From a checkpoint of a small audio frame classifier.
Model: 7.22M parameters, mfcc input, arch convnext, norm rmsnorm, activation gelu, layers 6, width 384.
Training: soap at rate 0.0027, 33900 steps, batches of 128, held-out accuracy 100%.
Data: trained on synthesized solo parts of chorales (CocoChorales), 39062 training examples, 111.1 epochs.
Rows from block 2 of a small audio frame classifier, named by matrix and row number. Rows with one number belong to one neuron. Each number is 128 + 24 x the weight over its row's rms, rounded and kept within 0 to 255. All counts start at 0. Numbers have three digits each. After the name is the row's rms in percent of the matrix's.
Before each neuron's rows are labels from the 100 clips, of 14976, where the neuron reaches its highest value: "strongest on" is what is common among them; "loudest" is the band of the loudest frequency at the time of the peak. Only what is clearly more common there than usual is listed. The data: synthesized solo parts of chorales (CocoChorales). In brackets: how many of the 100, against the usual share in percent.
# fc1: MLP up (model.blocks.2.mlp.fc1.weight, 1536x384), inputs 288-383
# fc2: MLP down (model.blocks.2.mlp.fc2.weight, 384x1536, transposed), outputs 288-383

strongest on: note A#4 (100 vs 10.6); note G#4 (44 vs 9); clarinet (33 vs 9.1)
loudest: 250 to 500 Hz (88 vs 40.6)
fc1.730 089:082154123114164122112131118137143180149128147120122093108143114133114131163120154132146169141154138105113123082121126121217094112124158131084128133115138111129129116156120142124149169102125163161126127176097117092114178154131095131151140142122169105148163122147135087170108121155151108146
fc2.730 093:101127110138179108154142158110119166126145137125113065123123106167108139127134153139145163115129134127124190130117097087113132138097140142117155118023164119178128119142116140111123128126106155114100141089116146127114147107069171152132126146136116158187137177104138125090081117105135097165

strongest on: note F#4 (72 vs 8.4); note G#4 (52 vs 9); clarinet (45 vs 9.1); note E4 (39 vs 8.8)
loudest: 250 to 500 Hz (90 vs 40.6)
fc1.620 098:150115122134103141130120078133084139101154149151135125098130132110133157126119136134127131128075174170109161071156101118132143074158107093185156088139120134111172103104143132156156125101134113129146137118145129123107118106145114165084139138146105137089160128173132136063113108094105144146
fc2.620 106:153115118130107141156101085095145175092116170076138155121123146143135133154098123055146150120149091102177113081115128106115146130133121143102129098129118193153102159115092126154112096120134170100150143128161143145127117155101105108115096158115134104120156097164126159192121097107125099146

strongest on: note E5 (52 vs 7.7); note D5 (42 vs 8.1); note F5 (35 vs 8); trumpet (33 vs 8.1)
loudest: 1000 to 2000 Hz (40 vs 13)
fc1.184 102:109102082125169144149118116135153141145110114138139135150130126090150147128180120144174137156140131145090126128105105120088135093142152171095143131196165096091100172160105137087128123111117173102132124101160147151103127130134126117143132151138188125138140132078115130074131148124176151137
fc2.184 098:090123118132135125101150115141122122153160133148098119093113117155115135147106158133129111085110162167111097147133106132160133136085088110098126148148107142176126148113122117133108116142117119153108090117127123122100156119162137112085128147138109177158132144154160123117125142119093161103

strongest on: note A#4 (95 vs 10.6); note C5 (47 vs 10.5); note G#4 (33 vs 9); oboe (28 vs 7.4)
loudest: 250 to 500 Hz (86 vs 40.6)
fc1.148 096:132126132122168123130108137152128165134137157127119114073161127149129154189164158124107144127132092128132123098079136093092071147126139101125125132117111098139116120125094093205149138123150117142151135157063129134139172122151105141131155134105083131118109158101159144133101092109142111120
fc2.148 094:132119115143183109172111118133099124154142211103073090121105097144123137159150124171180152155125129110106161156116106115085133145111132141094122144037108111122118103136113168143147157137099095120121138098142139111105154122116131125126159112092116152142102160087123093110101139059131137155

strongest on: note G4 (94 vs 7.5); horn (27 vs 6.8); note A4 (27 vs 8.5); note F4 (25 vs 9.2)
loudest: 250 to 500 Hz (88 vs 40.6)
fc1.455 106:122152086122156157140074148128092086135181137100125105161147086110119082116102093158097152148142148125142104085105154140137093074111140157097085138135134150151163149127123139157143113081123136104133109126128112089182097098129155125147105124108098158096125142121090123082164133134141147116
fc2.455 111:121157111092078122196101116101136115122126125110087138112147123165123154119141112085134141115145093143125119090122135143133127079144123095102114137134056085116076124146087175135129125111126140155146127141131087123107054152133150165103140151131116115120131094139133131133134204124138129094

strongest on: note F5 (71 vs 8); trumpet (47 vs 8.1)
loudest: 500 to 1000 Hz (58 vs 26.6)
fc1.526 096:088136081106124127104123116095150127109140133119146150167098112142128134132169052105133088155162148130130153157104109138142184147140116129112140129132135176135089136099105126135142138115133149095168133112128104132154130113108082129140096138121198137154131171135100121107124122113127120151
fc2.526 092:099168141113133121113149133145155128108113093134120156089126106118079139128132127111108091132084117133111134146132141132124114067082112120145152157133120136154130129154105130119131168133161106116124135118175091117136134133117087074173138117154135149115119135098140180138133144119128105154

strongest on: note D#4 (38 vs 11.4); trombone (37 vs 7.4); note C4 (35 vs 10.8); note D4 (34 vs 12.4)
loudest: 250 to 500 Hz (75 vs 40.6)
fc1.504 093:118166090169145121166144141113150099121112099133120129119120134116106145129118087119091098158106078087127147133174124141182157116084118116115161155137085124112113141137114132126094123180115087102121151186085152146106127130182151135105073140105151154112106127143122101094119216135135138081
fc2.504 094:154117132125132132134117141112111106136146113100112140134120150159130137101139138104098099065125146103161152119111131148126137138139087117132112104116142174120103138167140132135116131108129138160064131144126106088138140066144145112088066158150102135126135102113106137149139145112122131083

strongest on: note G4 (58 vs 7.5)
loudest: 250 to 500 Hz (69 vs 40.6)
fc1.643 100:127176144118131116083125089105117120160158084139173091175119147123137131140164133134145155139072116130153126156161117124150141153089097134167095138156130101128126151090105097076129096118122127116135117135137171090097121123131153123130151140138140114084138185137095167126143122160203149093
fc2.643 096:128155151119149103150130146140139114097155069098113136122108155130149131130141122121117135158123099132103124157122138145145197112129133115123142162090149149145119145133103129151131135118089098137141133124101144098120106177155138088114130132107129106128102133113133106101111101131177128187

strongest on: note F5 (53 vs 8); violin (42 vs 13.6); note D5 (39 vs 8.1); note C5 (35 vs 10.5)
loudest: 500 to 1000 Hz (55 vs 26.6); 1000 to 2000 Hz (31 vs 13)
fc1.142 104:137075068120178144135096150152150130131099108156176110115141116117140108156172095138118109139129142125125123134160077145120115091152141137159165131113124112112097100158137138170171154114135143121124135162145099096179122099165130098179133165123162080093098094133166109127094102117072159115
fc2.142 101:084170114142098111142148129147126091129164137101105086083101130097130153125149162143132127148076135084145108170139127199160100125130149100104130125121128167137141139125099134142140107103142133150104121134115089148127159141155095129125111119091110149085148107119139097148179144144120180139

strongest on: note D4 (62 vs 12.4); tuba (39 vs 8.5)
loudest: 250 to 500 Hz (70 vs 40.6)
fc1.357 094:101154094134133099138151094118121111119107089130073081117093086098100141119145120155128105094129123121147138112113111114123133120118165135164172088106145105130119126138110151086151168157136169150175112097121130106158096147099148125132090128132137156067088134131107105075145132122138138150
fc2.357 092:129141133129118114135163133129115123173116113119094127112143128126124149118110143102130133146121136112150140119124112142118126154127119147147107112147134103172127158132081139127130066091132108119102114108116127131147122003114159087123133115125117121107140147115121144149066123128087122161

strongest on: note F#4 (41 vs 8.4); viola (37 vs 8.4); note G4 (32 vs 7.5)
loudest: 250 to 500 Hz (84 vs 40.6)
fc1.116 103:118123123104115050104170089154128132097186160126077097170166145084103091168159150166115141115139088094101112088097127085137111157142073170153097129130141140105137147099087117146126125123131127132099117137125097158131099116110130097149157126110136121096163137154156119169110077131132124113
fc2.116 108:119115111138086095139133075139140161144131129147167123108106161146169142108103142151175146147157138171171100122092122118139154109143123098075143162114133161162165161122159176125115139154137118128140097186087147125114119112151176180103132096122080151149102111157130133158108143130121127153

strongest on: note A#3 (47 vs 10.7); note D#4 (47 vs 11.4); bassoon (33 vs 8.5); instrument: viola (30 vs 8.4)
loudest: 250 to 500 Hz (84 vs 40.6)
fc1.431 103:138175128139164122152135130164111103125118138160077105154095097126131085169132134144136116102119114138152157127142107143155116146078095136151120112084110166101158114101121144160111146146082154120135137126163127103109138134137155131158107140111127124124184119133110091177121111150122143141
fc2.431 101:125126141166155153147114141145157158122121113166135166137133109112180125157138072144097121127154124172116122150098089113126140105141138092134111100119118098155145137098117096149115132122129126143128143138087129120139120128103149123127146113104104127120149131112161134131079149139117099114

strongest on: note A#4 (48 vs 10.6); note F4 (26 vs 9.2)
loudest: 250 to 500 Hz (71 vs 40.6)
fc1.245 102:105112141115124122165110087127126132136096124107095140106146134040149144152131093079133122104087173154144137133156113065185144105158163112146110129102152156127129108142097093133191145148118137138124121047106102134143148151110185112116159128101162109113091153091128151133095131096141159135
fc2.245 101:115108150107137107110142160125167169122157101144185153139133131137139136155089154137124150164110124097174141154131113134076063155144146138145139122136179116146090159142137071134157189152138113123158107123115118119158139096117161151159132128141092173132123123127093120154087162131110102145

strongest on: note A#4 (77 vs 10.6); horn (33 vs 6.8); note C5 (31 vs 10.5)
loudest: 250 to 500 Hz (90 vs 40.6)
fc1.24 098:107136141081110129100171131177134113108144141122157111111139150138114090135134162103129138139115112147144143107135151092186135136125102148108127119159112139148159074133106119115154167138123161101141122113140178110117148128132074107130140128168089134110132144127140145147127107126114135101
fc2.24 102:114133138150136152133125117085088141149152090119133138096116110167119141112116119178134140113138140139185075164138116148157115156094143129134148151097167138115174164191110163136134138148121092130122093069109157124137159138103159135099132140141127141145105107116152126148064137159139110127

strongest on: note D4 (72 vs 12.4); note D#4 (44 vs 11.4); note C4 (36 vs 10.8); clarinet (27 vs 9.1)
loudest: 250 to 500 Hz (77 vs 40.6)
fc1.473 099:135164030127149154147134073161083126126152140129117073163137120172125134117141101153114156121134165112120143109146114196103100084144163102116138132141140123105112102103111158118127147129118143145125127140133135138147116118126107133130134086069125103090136127151100123121139091125151126103
fc2.473 101:154085176141120095162161135106112159160141111120149158101127107123122113155134124116141176135136121136121135107112105129069088122152107133128143123154133125128121132129114129170125093126136093128120113108140151133113087107105099114144118154184102167113093123116144128145127145144139131140

strongest on: note A#3 (61 vs 10.7); bassoon (48 vs 8.5); note B3 (44 vs 9.6); note G#3 (33 vs 8.3)
loudest: 250 to 500 Hz (72 vs 40.6)
fc1.545 094:156139128117143145131148129124120119176097086104157163157134147135118133161112096133146121137087111168177141084111124127146138145153128109140199161138108115082113146134113151120137126129121142128125160111096068095116105122156148142120094153115205102099147116106156115129154126156094132117
fc2.545 091:085151118114104113071153131140100135161102108129096151095166143116088090167143126161163122171139146084134100135111082097149143141118100160110135139112145140106146169134137185174098078142134110164115122136139133101182180071132120144123120124152094139129125153129065113160135112139115135148

strongest on: note A5 (97 vs 2.2); note G5 (58 vs 6.4); trumpet (50 vs 8.1); flute (26 vs 8.9)
loudest: 500 to 1000 Hz (72 vs 26.6)
fc1.279 098:143127137168141131146140101071143108132107107126131114115157137108153128120086136131137156101171158153144152088095149152131141136148107135140144133134126107118152117052092132114123143164159138161111141089107075122157132131121139160061130078181134118156115162111132143131111113136155113129
fc2.279 099:141147121106131116145143141131148151123108143113177124115134127094096128087145183087097112155123129130131150127116093101160126093100140111127117132155153148131142104130145132126140091118137179072156121137118129152121149166139125117115098149167132133168121132141106115150163122124090127154

strongest on: note D#4 (84 vs 11.4); clarinet (46 vs 9.1); viola (41 vs 8.4)
loudest: 250 to 500 Hz (94 vs 40.6)
fc1.681 108:135105178109170112132155148132133125134107153124149124146100156158123138123134101099139173167139149123097158115149159100179068123120111125164122108113100115133164157165123131100151122138126173124104134150125130127080123146158160110145144141145127092067121156175098104120152130171164124117
fc2.681 108:115139162093166140142093148117143164124133098102110154122134136127093126122102137117100164126160084141135133142151158184145190126139156132127132148121098108141143166117150104106172098153125094130122157140144129144129128177164124145129108127137159089092136124136122100139151138153172107141

strongest on: note G4 (44 vs 7.5); note F#4 (40 vs 8.4); viola (34 vs 8.4); note E4 (25 vs 8.8)
loudest: 250 to 500 Hz (80 vs 40.6)
fc1.150 096:092122158156103133147119115142147114099118123157189153159131181124143100127135163159104174112145081140122124152163096106145063147153121141148143136184119123160132136155137119129128161123110154132094141095136124107154129133161125120141107126129184105132136138132141120147150112093075132168
fc2.150 095:111103129118109159169123153096119142100109157122100199120144150133180120112106159091112189093116122129168152147138131124134113125136100106142156099174129103156154149140121116115127118113115120130143078112164156134104101125145106149156142170144136120127111114170113190127185097157086128131

strongest on: note D#4 (65 vs 11.4); viola (46 vs 8.4); note E5 (33 vs 7.7); note F#5 (27 vs 7.1)
loudest: 250 to 500 Hz (66 vs 40.6)
fc1.247 104:159164159140137133114113117128114156088127156157145169120109158139112161111107123146124107161096117114106165146142151142160142131103124133113133120148120140102126139118119154127132114134108076125114133149121132170101131128147115132114150140120186070102133146112069165124121172138155136158
fc2.247 104:156139148144093122216118150135108141111128087088140134144115114140120166139092154128131160164127129097116167131136132192149130141147145139129125135148142149108098116168122121156137105141124140123127141130140189175110125207079123166105087136152136127124163111094125112151148156142192106159

strongest on: note C#4 (31 vs 12.2); note D4 (31 vs 12.4); cello (30 vs 10); note E4 (26 vs 8.8)
loudest: 250 to 500 Hz (68 vs 40.6)
fc1.589 097:107132108160103180110169169121101153112149108153152095139128110109126154109186104140106140151145156129092109085134134158113142159131150160095173148132185173121124070117106147136115139145151166111105124161130143143147128103120165176132124116120133111100113128137134153099150125170126138079
fc2.589 098:115170135110111144114116109113126139159142135135111102153112114111118150146123165137155131106147126110118154161134095164105110146120145105158099129118148137152131114122150127138122178098093140141122117095122131108121130078102128158142097110124152092125119110102103150127124150102144139176

strongest on: note G#5 (74 vs 3.8); note F#5 (58 vs 7.1); flute (44 vs 8.9)
loudest: 500 to 1000 Hz (56 vs 26.6)
fc1.297 099:143120121134099103163143126086101144091175141164158123111103111124091146155140121146117132113119136102148101112073156143166124166163100066142178144131151149111101125105137084119105155135093094135093128118100116155143121083135156107075132180135119159162080134092136125135144109108104113137
fc2.297 102:136144123126149097154103102133162090153153162148142110140160162115108112125123186135119134133145116131175100116131129130156127122082167120166122152131133127130138139126120107093114112102100115112116105077123117144139097105137154103132115084152117122128109128143101109149115172140116096129

strongest on: note G#5 (39 vs 3.8); note G5 (31 vs 6.4); oboe (28 vs 7.4); note A5 (27 vs 2.2)
loudest: 1000 to 2000 Hz (38 vs 13)
fc1.73 104:159108149157145119140154119041128125114088152121143160106144134100142103111128165119081126152162147161146115135069149140080130149142144142120134132143129112094152125142126158146167120105139155157161103159116149126141119162125137093129145138149114119137136163101153169058129134107123133123
fc2.73 102:143112117127136117126114130146109124146135095097179112132093107114097166104144112085102107159137116105145138130089103151082147153118128109102126167130137165155111176138107137129104129118136129137112141156165129101131155124122094124107107156140133110104130128172131143156139104139105119131

strongest on: note E5 (66 vs 7.7); flute (54 vs 8.9); note D5 (43 vs 8.1); note F#5 (32 vs 7.1)
loudest: 500 to 1000 Hz (60 vs 26.6)
fc1.413 099:131110145101122153146132127115097100175151140080129154084108134132093099130146104125139102137140143151127165112162124142084151075146170098124177160131168167130083135113167141086139148107154079112107129180135105117178176138153131115164085116127132110115120149126136127151118167145187113146
fc2.413 099:110065097145188135116159135120081109146159085122107144138125139109110118141112138113127143142141112143145099097108145092112125124120106139178127166134117142097114141113123123113130080131136109101131146124139167091133141106122053072170104161112137095108100129095133122126113133130131098128

strongest on: note D4 (75 vs 12.4); clarinet (46 vs 9.1); note C#4 (40 vs 12.2); note E4 (32 vs 8.8)
loudest: 250 to 500 Hz (82 vs 40.6)
fc1.231 098:132170104105133156122154136116119143126130105126168111135140103136139139120111139094128133145121082133116103117108136139122133104134167115112150080135137111124149133138167124127130171159167149172137157081102143103136094122085118146136117128104109162110066131122129106159126137043092140154
fc2.231 097:125098123153159112162134159115132152094134128148118105118116133116117120131132100158198134156136129101131086107109134111133120087119092129114092147128111143119112121150091117107140079112093099162131096114150129127146128014140145134116150144161126126094133131136170143146157108141109131123

strongest on: note A#4 (95 vs 10.6); horn (53 vs 6.8); note C5 (46 vs 10.5)
loudest: 250 to 500 Hz (86 vs 40.6)
fc1.382 106:112136135134120086124178156152129145101151111113115128107136152143163123130083146085136103129132074100099117109133123135127127101162124110136083130138172104155145093102130092112110140110151131140139144055131138128118128119097201126108139130125114128119102165110166123120118116119175132160
fc2.382 101:142121101070099132144130140114162132140159199164125145125124135121154146120158127149129151117148119106200151096076118150136095160140127148089105140145149101131130113080156124156126116153133093124104102106152137123110137176098133093117135136183093166153130122127110143115141072097188136145

strongest on: note A3 (92 vs 8.7); tuba (35 vs 8.5); cello (35 vs 10); note G3 (32 vs 6.3)
loudest: 250 to 500 Hz (91 vs 40.6)
fc1.753 086:169110155120135137155136147163157126103089139128139090129114141126100123148156147133124149103108086132155162099137115108104162110143193116145160104143158127126094116116147128138103090135127107145089093095117143150136109117107166128104116113149106126107132137105130116154115114154135164102
fc2.753 075:185112123096113139129138125154100130153161131098123163109094106133152144125116110127135101137151134108072149151136166103138144131111160149142117124138156143152130115115134099118120159141097188152113143093125094155130162214133144159117141154176153089165108117113161122115224113100115133124

strongest on: note F5 (59 vs 8); note F#5 (56 vs 7.1); instrument: flute (37 vs 8.9); trumpet (36 vs 8.1)
loudest: 500 to 1000 Hz (69 vs 26.6)
fc1.120 097:131113133107121129104144147152139140132093133117157165162142124076102112152131103154128126073132082165112113119162138119147142116120130126134162121147088154132098117114134107116112153133138137073119140138137173144130171110105120126174116152111118129102143164162154082121094122188093103154
fc2.120 105:135118120133103125118122133140121158115092121118121132122135106166125132154083157134086085149135094109151094141135143113152102107113120116105142144138122168139159154129145134142129114142139128133104132134138113104129160109140130115109129155115132147065097171074114123151119134130109101165

strongest on: note A#3 (64 vs 10.7); note D#4 (43 vs 11.4); note C4 (28 vs 10.8)
loudest: 250 to 500 Hz (73 vs 40.6)
fc1.736 101:125195158104159125083131106125103107123175097114097106135087127140116142121136147105116139110098134098140160067133124122108145136146122147129135103125134154135139111099104128108124159107128141158084115115132158113109132123117096145140145157115131108142125149111079173177132103150174107130
fc2.736 105:113104101155143108175087134092102141149127089147134148146096141139150161120136113165105125106194132127115099121171098122130081144130158153081138140122145148137175163124103111157158117153121091132128132149134106136094098131142155094123129119152137115132127122088148112116086093141138096149

strongest on: note A#3 (39 vs 10.7); cello (38 vs 10); note C#4 (37 vs 12.2); note G#3 (31 vs 8.3)
loudest: 250 to 500 Hz (77 vs 40.6)
fc1.516 103:127127118135127147151185083128109100120162127161155153115151132153120167133136067112133137111079125123151137126111135167156123064127114074088158121156139130124111120113118150148154120126093103123119135137113188152131134153085180139147139129115154096130131112149137119113143112152133134128
fc2.516 107:142147097124132109123161148105127144143167104159148115097108133133139124105133186110155139148038133109150113150105157180119121106145079121125172105148182144141103124133156159147142115168137128176134124089109149117140148087082149116142123128164122094104135123094116160140124159111076099111

strongest on: note F#4 (97 vs 8.4); clarinet (49 vs 9.1); note E4 (30 vs 8.8)
loudest: 250 to 500 Hz (84 vs 40.6)
fc1.118 105:145135097109114128139143107162107155107131166129107173163158144134111093078127127152125125147156119084132131113138145138128114115090104152165117083131121165108103157140089086175194120112150109105120135137143133055165129132121135099115137141122092135088143112141163112169125114123133124136
fc2.118 107:156162143155118118176121122122137134084131122178153098134129115143143086129148104097147145152148131161176191151118137092150127093087118114102152124100119158102125155126092145138117152139121114127147153164136137148113149163108133102152078139100127142156142098140140123141120136157160141140

strongest on: note F#4 (48 vs 8.4); note A#4 (43 vs 10.6); clarinet (31 vs 9.1); note A4 (25 vs 8.5)
loudest: 250 to 500 Hz (88 vs 40.6)
fc1.655 100:127107142114131178128083131150127164145123151132137122089131175137114100140101154085129077106065113197117110110100138098122147131126111124126124137154126145140153124122132156140108131159132113133117146109163125104142168108169092149041138137143115126136115139163128143125167093128124152111
fc2.655 097:114083181099127111178109141123113150145118102137126061111082091122111143155129095121160135150120125140142146109076104139116164108143167125117119109135108130162100130125129147132115146160150105084137134090127154112082139138130150137107125124098177119074110131132111109114114163122103150111

strongest on: note F5 (78 vs 8); note D#5 (41 vs 9.1); note G5 (39 vs 6.4); trumpet (37 vs 8.1)
loudest: 500 to 1000 Hz (76 vs 26.6)
fc1.354 101:122145125147161160135141175159134143127129152148123141119151153136111123151117120086154123150110152145136077095132157163118118108131174115107151105107144083113109100091125175136164161130139140176121102125174125148149173121158136124145127159125176127097126102153144122049113116149114131122
fc2.354 102:094095105138143117108151114138163146125119149174149108114100162142134130136129244119124148089112124134138140109121125130118106096142143119139140153139136096152144127087125166140125034130153105149097145111102123114132167033110134147141118126128113129162119129135126122167140146148142130141

strongest on: note A5 (41 vs 2.2); note G5 (31 vs 6.4); trumpet (28 vs 8.1)
loudest: 500 to 1000 Hz (60 vs 26.6)
fc1.254 105:100141094127128150139149139108141115097112115147181101104173112124082142134120088126163165084142163139120117100100128162160128126157188138128182134165129095141125077081112154140118167138117147132133139122116117125154113149184128158081109113165103138159117161152122099065127159105115128135
fc2.254 106:082129136115118140135155128126182151126106059098109089099143124112144142121154139189103172125183125150158143123103121123136143133132124108105129135135137158136118141115129132139091083151130116119146118118124102139128171147128155141103098116109097081115147150136100167145140136144120127115

strongest on: note A#3 (85 vs 10.7); note G#3 (51 vs 8.3); note B3 (46 vs 9.6); bassoon (40 vs 8.5)
loudest: 250 to 500 Hz (77 vs 40.6)
fc1.507 104:118125178183136157120142186118194131123128103099160112089114146120156169116105134150148082107117097091158146102135121101118106123153105105119122114159142152128142152126139126145148136169131119140097134124108148092135105111136128126106163123118089082163138121112159124136158122102155127130
fc2.507 098:126111134138133126133105118090148138122146103132150135127123118117124141097154109131123116111119156112120117140132111126151162090116146123178110136117175126100147134121136111133119112124148088069116119152132120122134134148118149106133160151211148092166135107104100107140130108114166135118

strongest on: note A#3 (71 vs 10.7); tuba (49 vs 8.5); note C4 (33 vs 10.8); note G#3 (26 vs 8.3)
loudest: 250 to 500 Hz (73 vs 40.6)
fc1.391 109:113118089116160164103089149123114136058088109145173098110110133162108172144081167134157155124108133126155161165095118142132082120141117114133124132128162135137114123101105119169131127154137161132134149140123083139162145119134113169071136122132112098160114149134128163141140153050157131136
fc2.391 111:157161158081136101151114129178107121162118153128181127108151087090127160141147150145129174137085129103172126150099090140123158130157095103123113133151157163127115125134144147144148117138131102073134119127120090138131157167093136103140107134120172099156117135143131097113150132099115155127

strongest on: note C#4 (35 vs 12.2); note D#4 (32 vs 11.4); clarinet (28 vs 9.1); bassoon (26 vs 8.5)
loudest: 250 to 500 Hz (77 vs 40.6)
fc1.726 104:155146152167097135120124162169108142126151139125153128127085144115163125150149176115124158156118144151179153173135141143148127170153107123145085094106119095088121114151114142132173114129124138142147133159094080111136138159134119140074146145142154147157157133112129161143152155135112127138
fc2.726 103:105099114116082152141134146139124139105148182134153133137172149147128137143108073145169146131135103145077152118143160094143114127134158110124122116097162141108137146118127109153157106143105122075174092129167114165109138125126138130158165074174063159177108137132114134113106092167125113108

strongest on: note D5 (51 vs 8.1); note E5 (31 vs 7.7); flute (31 vs 8.9); note A5 (29 vs 2.2)
loudest: 500 to 1000 Hz (64 vs 26.6)
fc1.628 105:141110111130153104128123099130165103136110098118115122142147121166105116125132158169131113148132124148151090103111137141104134136127141131120118127132166159106137105117101103146126158140112135161135127113123156098134157117155130156121107166135110104126165110099124155164108117092173108116
fc2.628 103:161123190131139116168117092099113119117151097142154147159138089120127139145064134162163122127126125112173133131125118113172116166098088135111134116170138080129169128141091110167160133096136131099177107113125151157135152095125166111151075093136147106106107137108126125132108178129110117142

strongest on: note A#4 (69 vs 10.6); note C5 (32 vs 10.5); violin (32 vs 13.6)
loudest: 250 to 500 Hz (83 vs 40.6)
fc1.715 095:127119191106105152156095137135092151143117122087159159127126110176123173131109108143120117145140150157145144133136082117166109117110118138119157116126159136141144101085116106105169150119118108120124125097120120111140133131136138123145146119134171145122110093124112135121159105136145136125
fc2.715 098:118119129102183132086099139168155176092190149091155132149147126128108113136142154114154146140106103131106111052139113128146090119166093141113121149109122089133141167114115135128152133082153113115159115148152145158126112081101157114161124158089133153083124128145127147132065115124164174080

strongest on: note A#4 (65 vs 10.6); note C5 (36 vs 10.5); note A#3 (35 vs 10.7); cello (33 vs 10)
loudest: 250 to 500 Hz (70 vs 40.6)
fc1.68 102:134143136127140138071090156100171141115137126105121125087125142144150137162135196133129124107130093118141131098108107110155116110138124104125132129161147171142126135111125149162116096135179130113099135158137109087150152108130132133097136098105098129154140162176104154153158106129117078113
fc2.68 103:134113133110173114161125122106129153154147132183144176134089125100098114113106124155121146089102145132110129109118102134079114112127165116128127120096170152115143098137188132109125117157159113095160125143143119156087139146132172113136110163164118134162112121152122100114125128092135114147

strongest on: note G4 (43 vs 7.5); note A4 (43 vs 8.5); note B4 (27 vs 9.4); clarinet (25 vs 9.1)
loudest: 250 to 500 Hz (84 vs 40.6)
fc1.16 107:130134121150114202132122131159129143080156141090142155181137155165142151149148076118199139114160108141131116111124119102122125124119123129143151125124139115130142107137118137125086163142150138138103157144103095119071067133133133119150147121127127149140155124108089111141076117152101128146
fc2.16 109:111155131139159099116109138174097117128140115138113142105087119151112132137141120152119161112145126141131176131090124093155152062097107151128135154158151110151165159135108145120131115125174120133112117107121113140136129063129131138099135131174112118138149139139119148118095140154134165147

strongest on: note G4 (84 vs 7.5); horn (40 vs 6.8); note F4 (33 vs 9.2); note A4 (31 vs 8.5)
loudest: 250 to 500 Hz (96 vs 40.6)
fc1.464 105:097079148117127128129163152141112110102116179099085090121110114117081127111114138105127143137126123112121163142105143133156111143081131141186142100134123130124146107122096130150121100111122126112115082164141139159090143133179131142121096152142103104086115170154094127126155139125120132101
fc2.464 106:135171136098134099142150135123123108130140083122125142138111128112144151104155142131150127120150140114203104141140137130142165139104169110079125119105097131133149136167125140092168130140111116139124115147134093141132112120150157167126144084115073142149107102119070144139158139158142158115

strongest on: note E5 (100 vs 7.7); flute (59 vs 8.9); note D5 (50 vs 8.1); note F#5 (41 vs 7.1)
loudest: 500 to 1000 Hz (72 vs 26.6)
fc1.362 095:133143127097149131132140122153129104104142085148136150158138111109100108119141152111165085149126115176135127048124098181142161112115132140158133136100116140125148078134130110097151149099131130066138124162154164128136163140121101152134122137148103146102094115108092146146130102102151154122
fc2.362 094:136101091144150150078130135170099154122131138149091175177131099122104133172128136116118110110126151115095167104136097060102166139089122130133136129127078152133140131151156134149150087155156112136106111166129161129130108078124119128106120104118130128127151163135126130137090110157110110156

strongest on: note D5 (71 vs 8.1); note C5 (49 vs 10.5); violin (34 vs 13.6); note E5 (33 vs 7.7)
loudest: 500 to 1000 Hz (57 vs 26.6)
fc1.450 100:153137062147157093117087137127073180170125117116136121124108098208138120123146112119116126148181141156126137103135122175159093108134164139120095106127135150143121116113097108134149154132100109157125126177143104118113102145108091166141113132120097147110120136141085114121117121151145097114
fc2.450 102:156163103088069101131132121132133090138139091163112106102093133111150117115077144121136138109136070097156129104158171105105111103157145102159141135126123131118147102142112149131104117155121117138126113131104141127116118140174123155145084122113152133111124136150149141189104156080140119092

strongest on: note A3 (51 vs 8.7); note A#3 (42 vs 10.7); bassoon (39 vs 8.5); cello (37 vs 10)
loudest: 250 to 500 Hz (74 vs 40.6)
fc1.47 102:144101121123111116174133172144168165102120138143131116120191151126120155153081135156149100093108055115110125094120105151129152108165137121110138156137083128127142125090104128156167130134157132174138129113128116118121109142160159119100136083121147095130104119114146143128133116172158134078
fc2.47 098:123106113121149118120108152178078107133089154127158100096139133090142156186117141148119109148088164126159150111163104114127121093095107103117118145117176099128126116114136124114116112121157106083106069136100131155121143159156177115115112142182089124162141123148130107095121134052130137152

strongest on: note F5 (74 vs 8); note D#5 (46 vs 9.1); trumpet (37 vs 8.1); note F#5 (35 vs 7.1)
loudest: 500 to 1000 Hz (71 vs 26.6)
fc1.176 104:164114145135159095173087115137169158132154109099115116145160125108124108133122138157132106099126127179067139126127133121142121133127104134146107119131144121142081140116081147171112106105077124167134141151067130115071171127180135112115098103131091102114127139166168128145114152090164117134
fc2.176 103:161132105160095134145162116097109127138141131108118109136104127145150136155055146133166107134154083093134142116130175163139119208161121172095136083163153110153165098127158129123138142094078149117138126130141093143124105148096098136155111145106069112116104104100153107133118116120124138112

strongest on: note E5 (62 vs 7.7); violin (46 vs 13.6); note F#5 (39 vs 7.1); note D#5 (38 vs 9.1)
loudest: 500 to 1000 Hz (69 vs 26.6)
fc1.183 103:164113133155118100136121153119109108133102128114157138136159137106095101126185130098167121165177075152134126129157131122115150111108155154122133149130125114108144158102126114106146200124106117125105128151151099150137115153193175116123129085125164152123166109134132092139084126136161112149
fc2.183 097:134101131147158098068188147144117176129107139097107124123125152126128090107162159093145143129167094127165103142123105139151134142111110135143131137102148118167186126131115117123137096108121113124137119143102180147137174110132121122125094150128151164186114142110112113134153120146140138144

strongest on: note D5 (88 vs 8.1); flute (45 vs 8.9); note C5 (40 vs 10.5); note D#5 (36 vs 9.1)
loudest: 500 to 1000 Hz (62 vs 26.6)
fc1.28 104:137107083136147172150132101151100121155135143124129128140127131109118124162146095154092141160088116118117131194121135124154119137171102116155170153132138098120130138181121128097135150133140157096126106104140156099100118099125125124139166149167168139115108112126134123129111111151119135121
fc2.28 114:128173095099108109138120099134089109162166143118115138096117140106100113092096153122092119133146161089145060111155132161156124108136133116131111161136129113129138116153141186132101109124160125104125092125080161126140116121109147070137109154128144129164097120100088125119078118174118090149

strongest on: note A#3 (90 vs 10.7); bassoon (87 vs 8.5); note C4 (37 vs 10.8); note G#3 (27 vs 8.3)
loudest: 250 to 500 Hz (97 vs 40.6)
fc1.578 102:162078153097147101154149131137145161132157099097092133112092140116099120128126124082091172140064159145111144118136151118166147103146078126118131166105132111142092114078093125119127139121116137128164122130114093130129146142135086125039145163130102083129142132113129119093129146145109132095
fc2.578 098:125164139098135134092137120156115121099133171145088106145132149139149153099146125142122145124123138102132184137134152153141159148090102153125142112142070149141081124129158074138115127131124136106139125118127159125121109130113157130131127132113074103111118123091147143157129118135145134160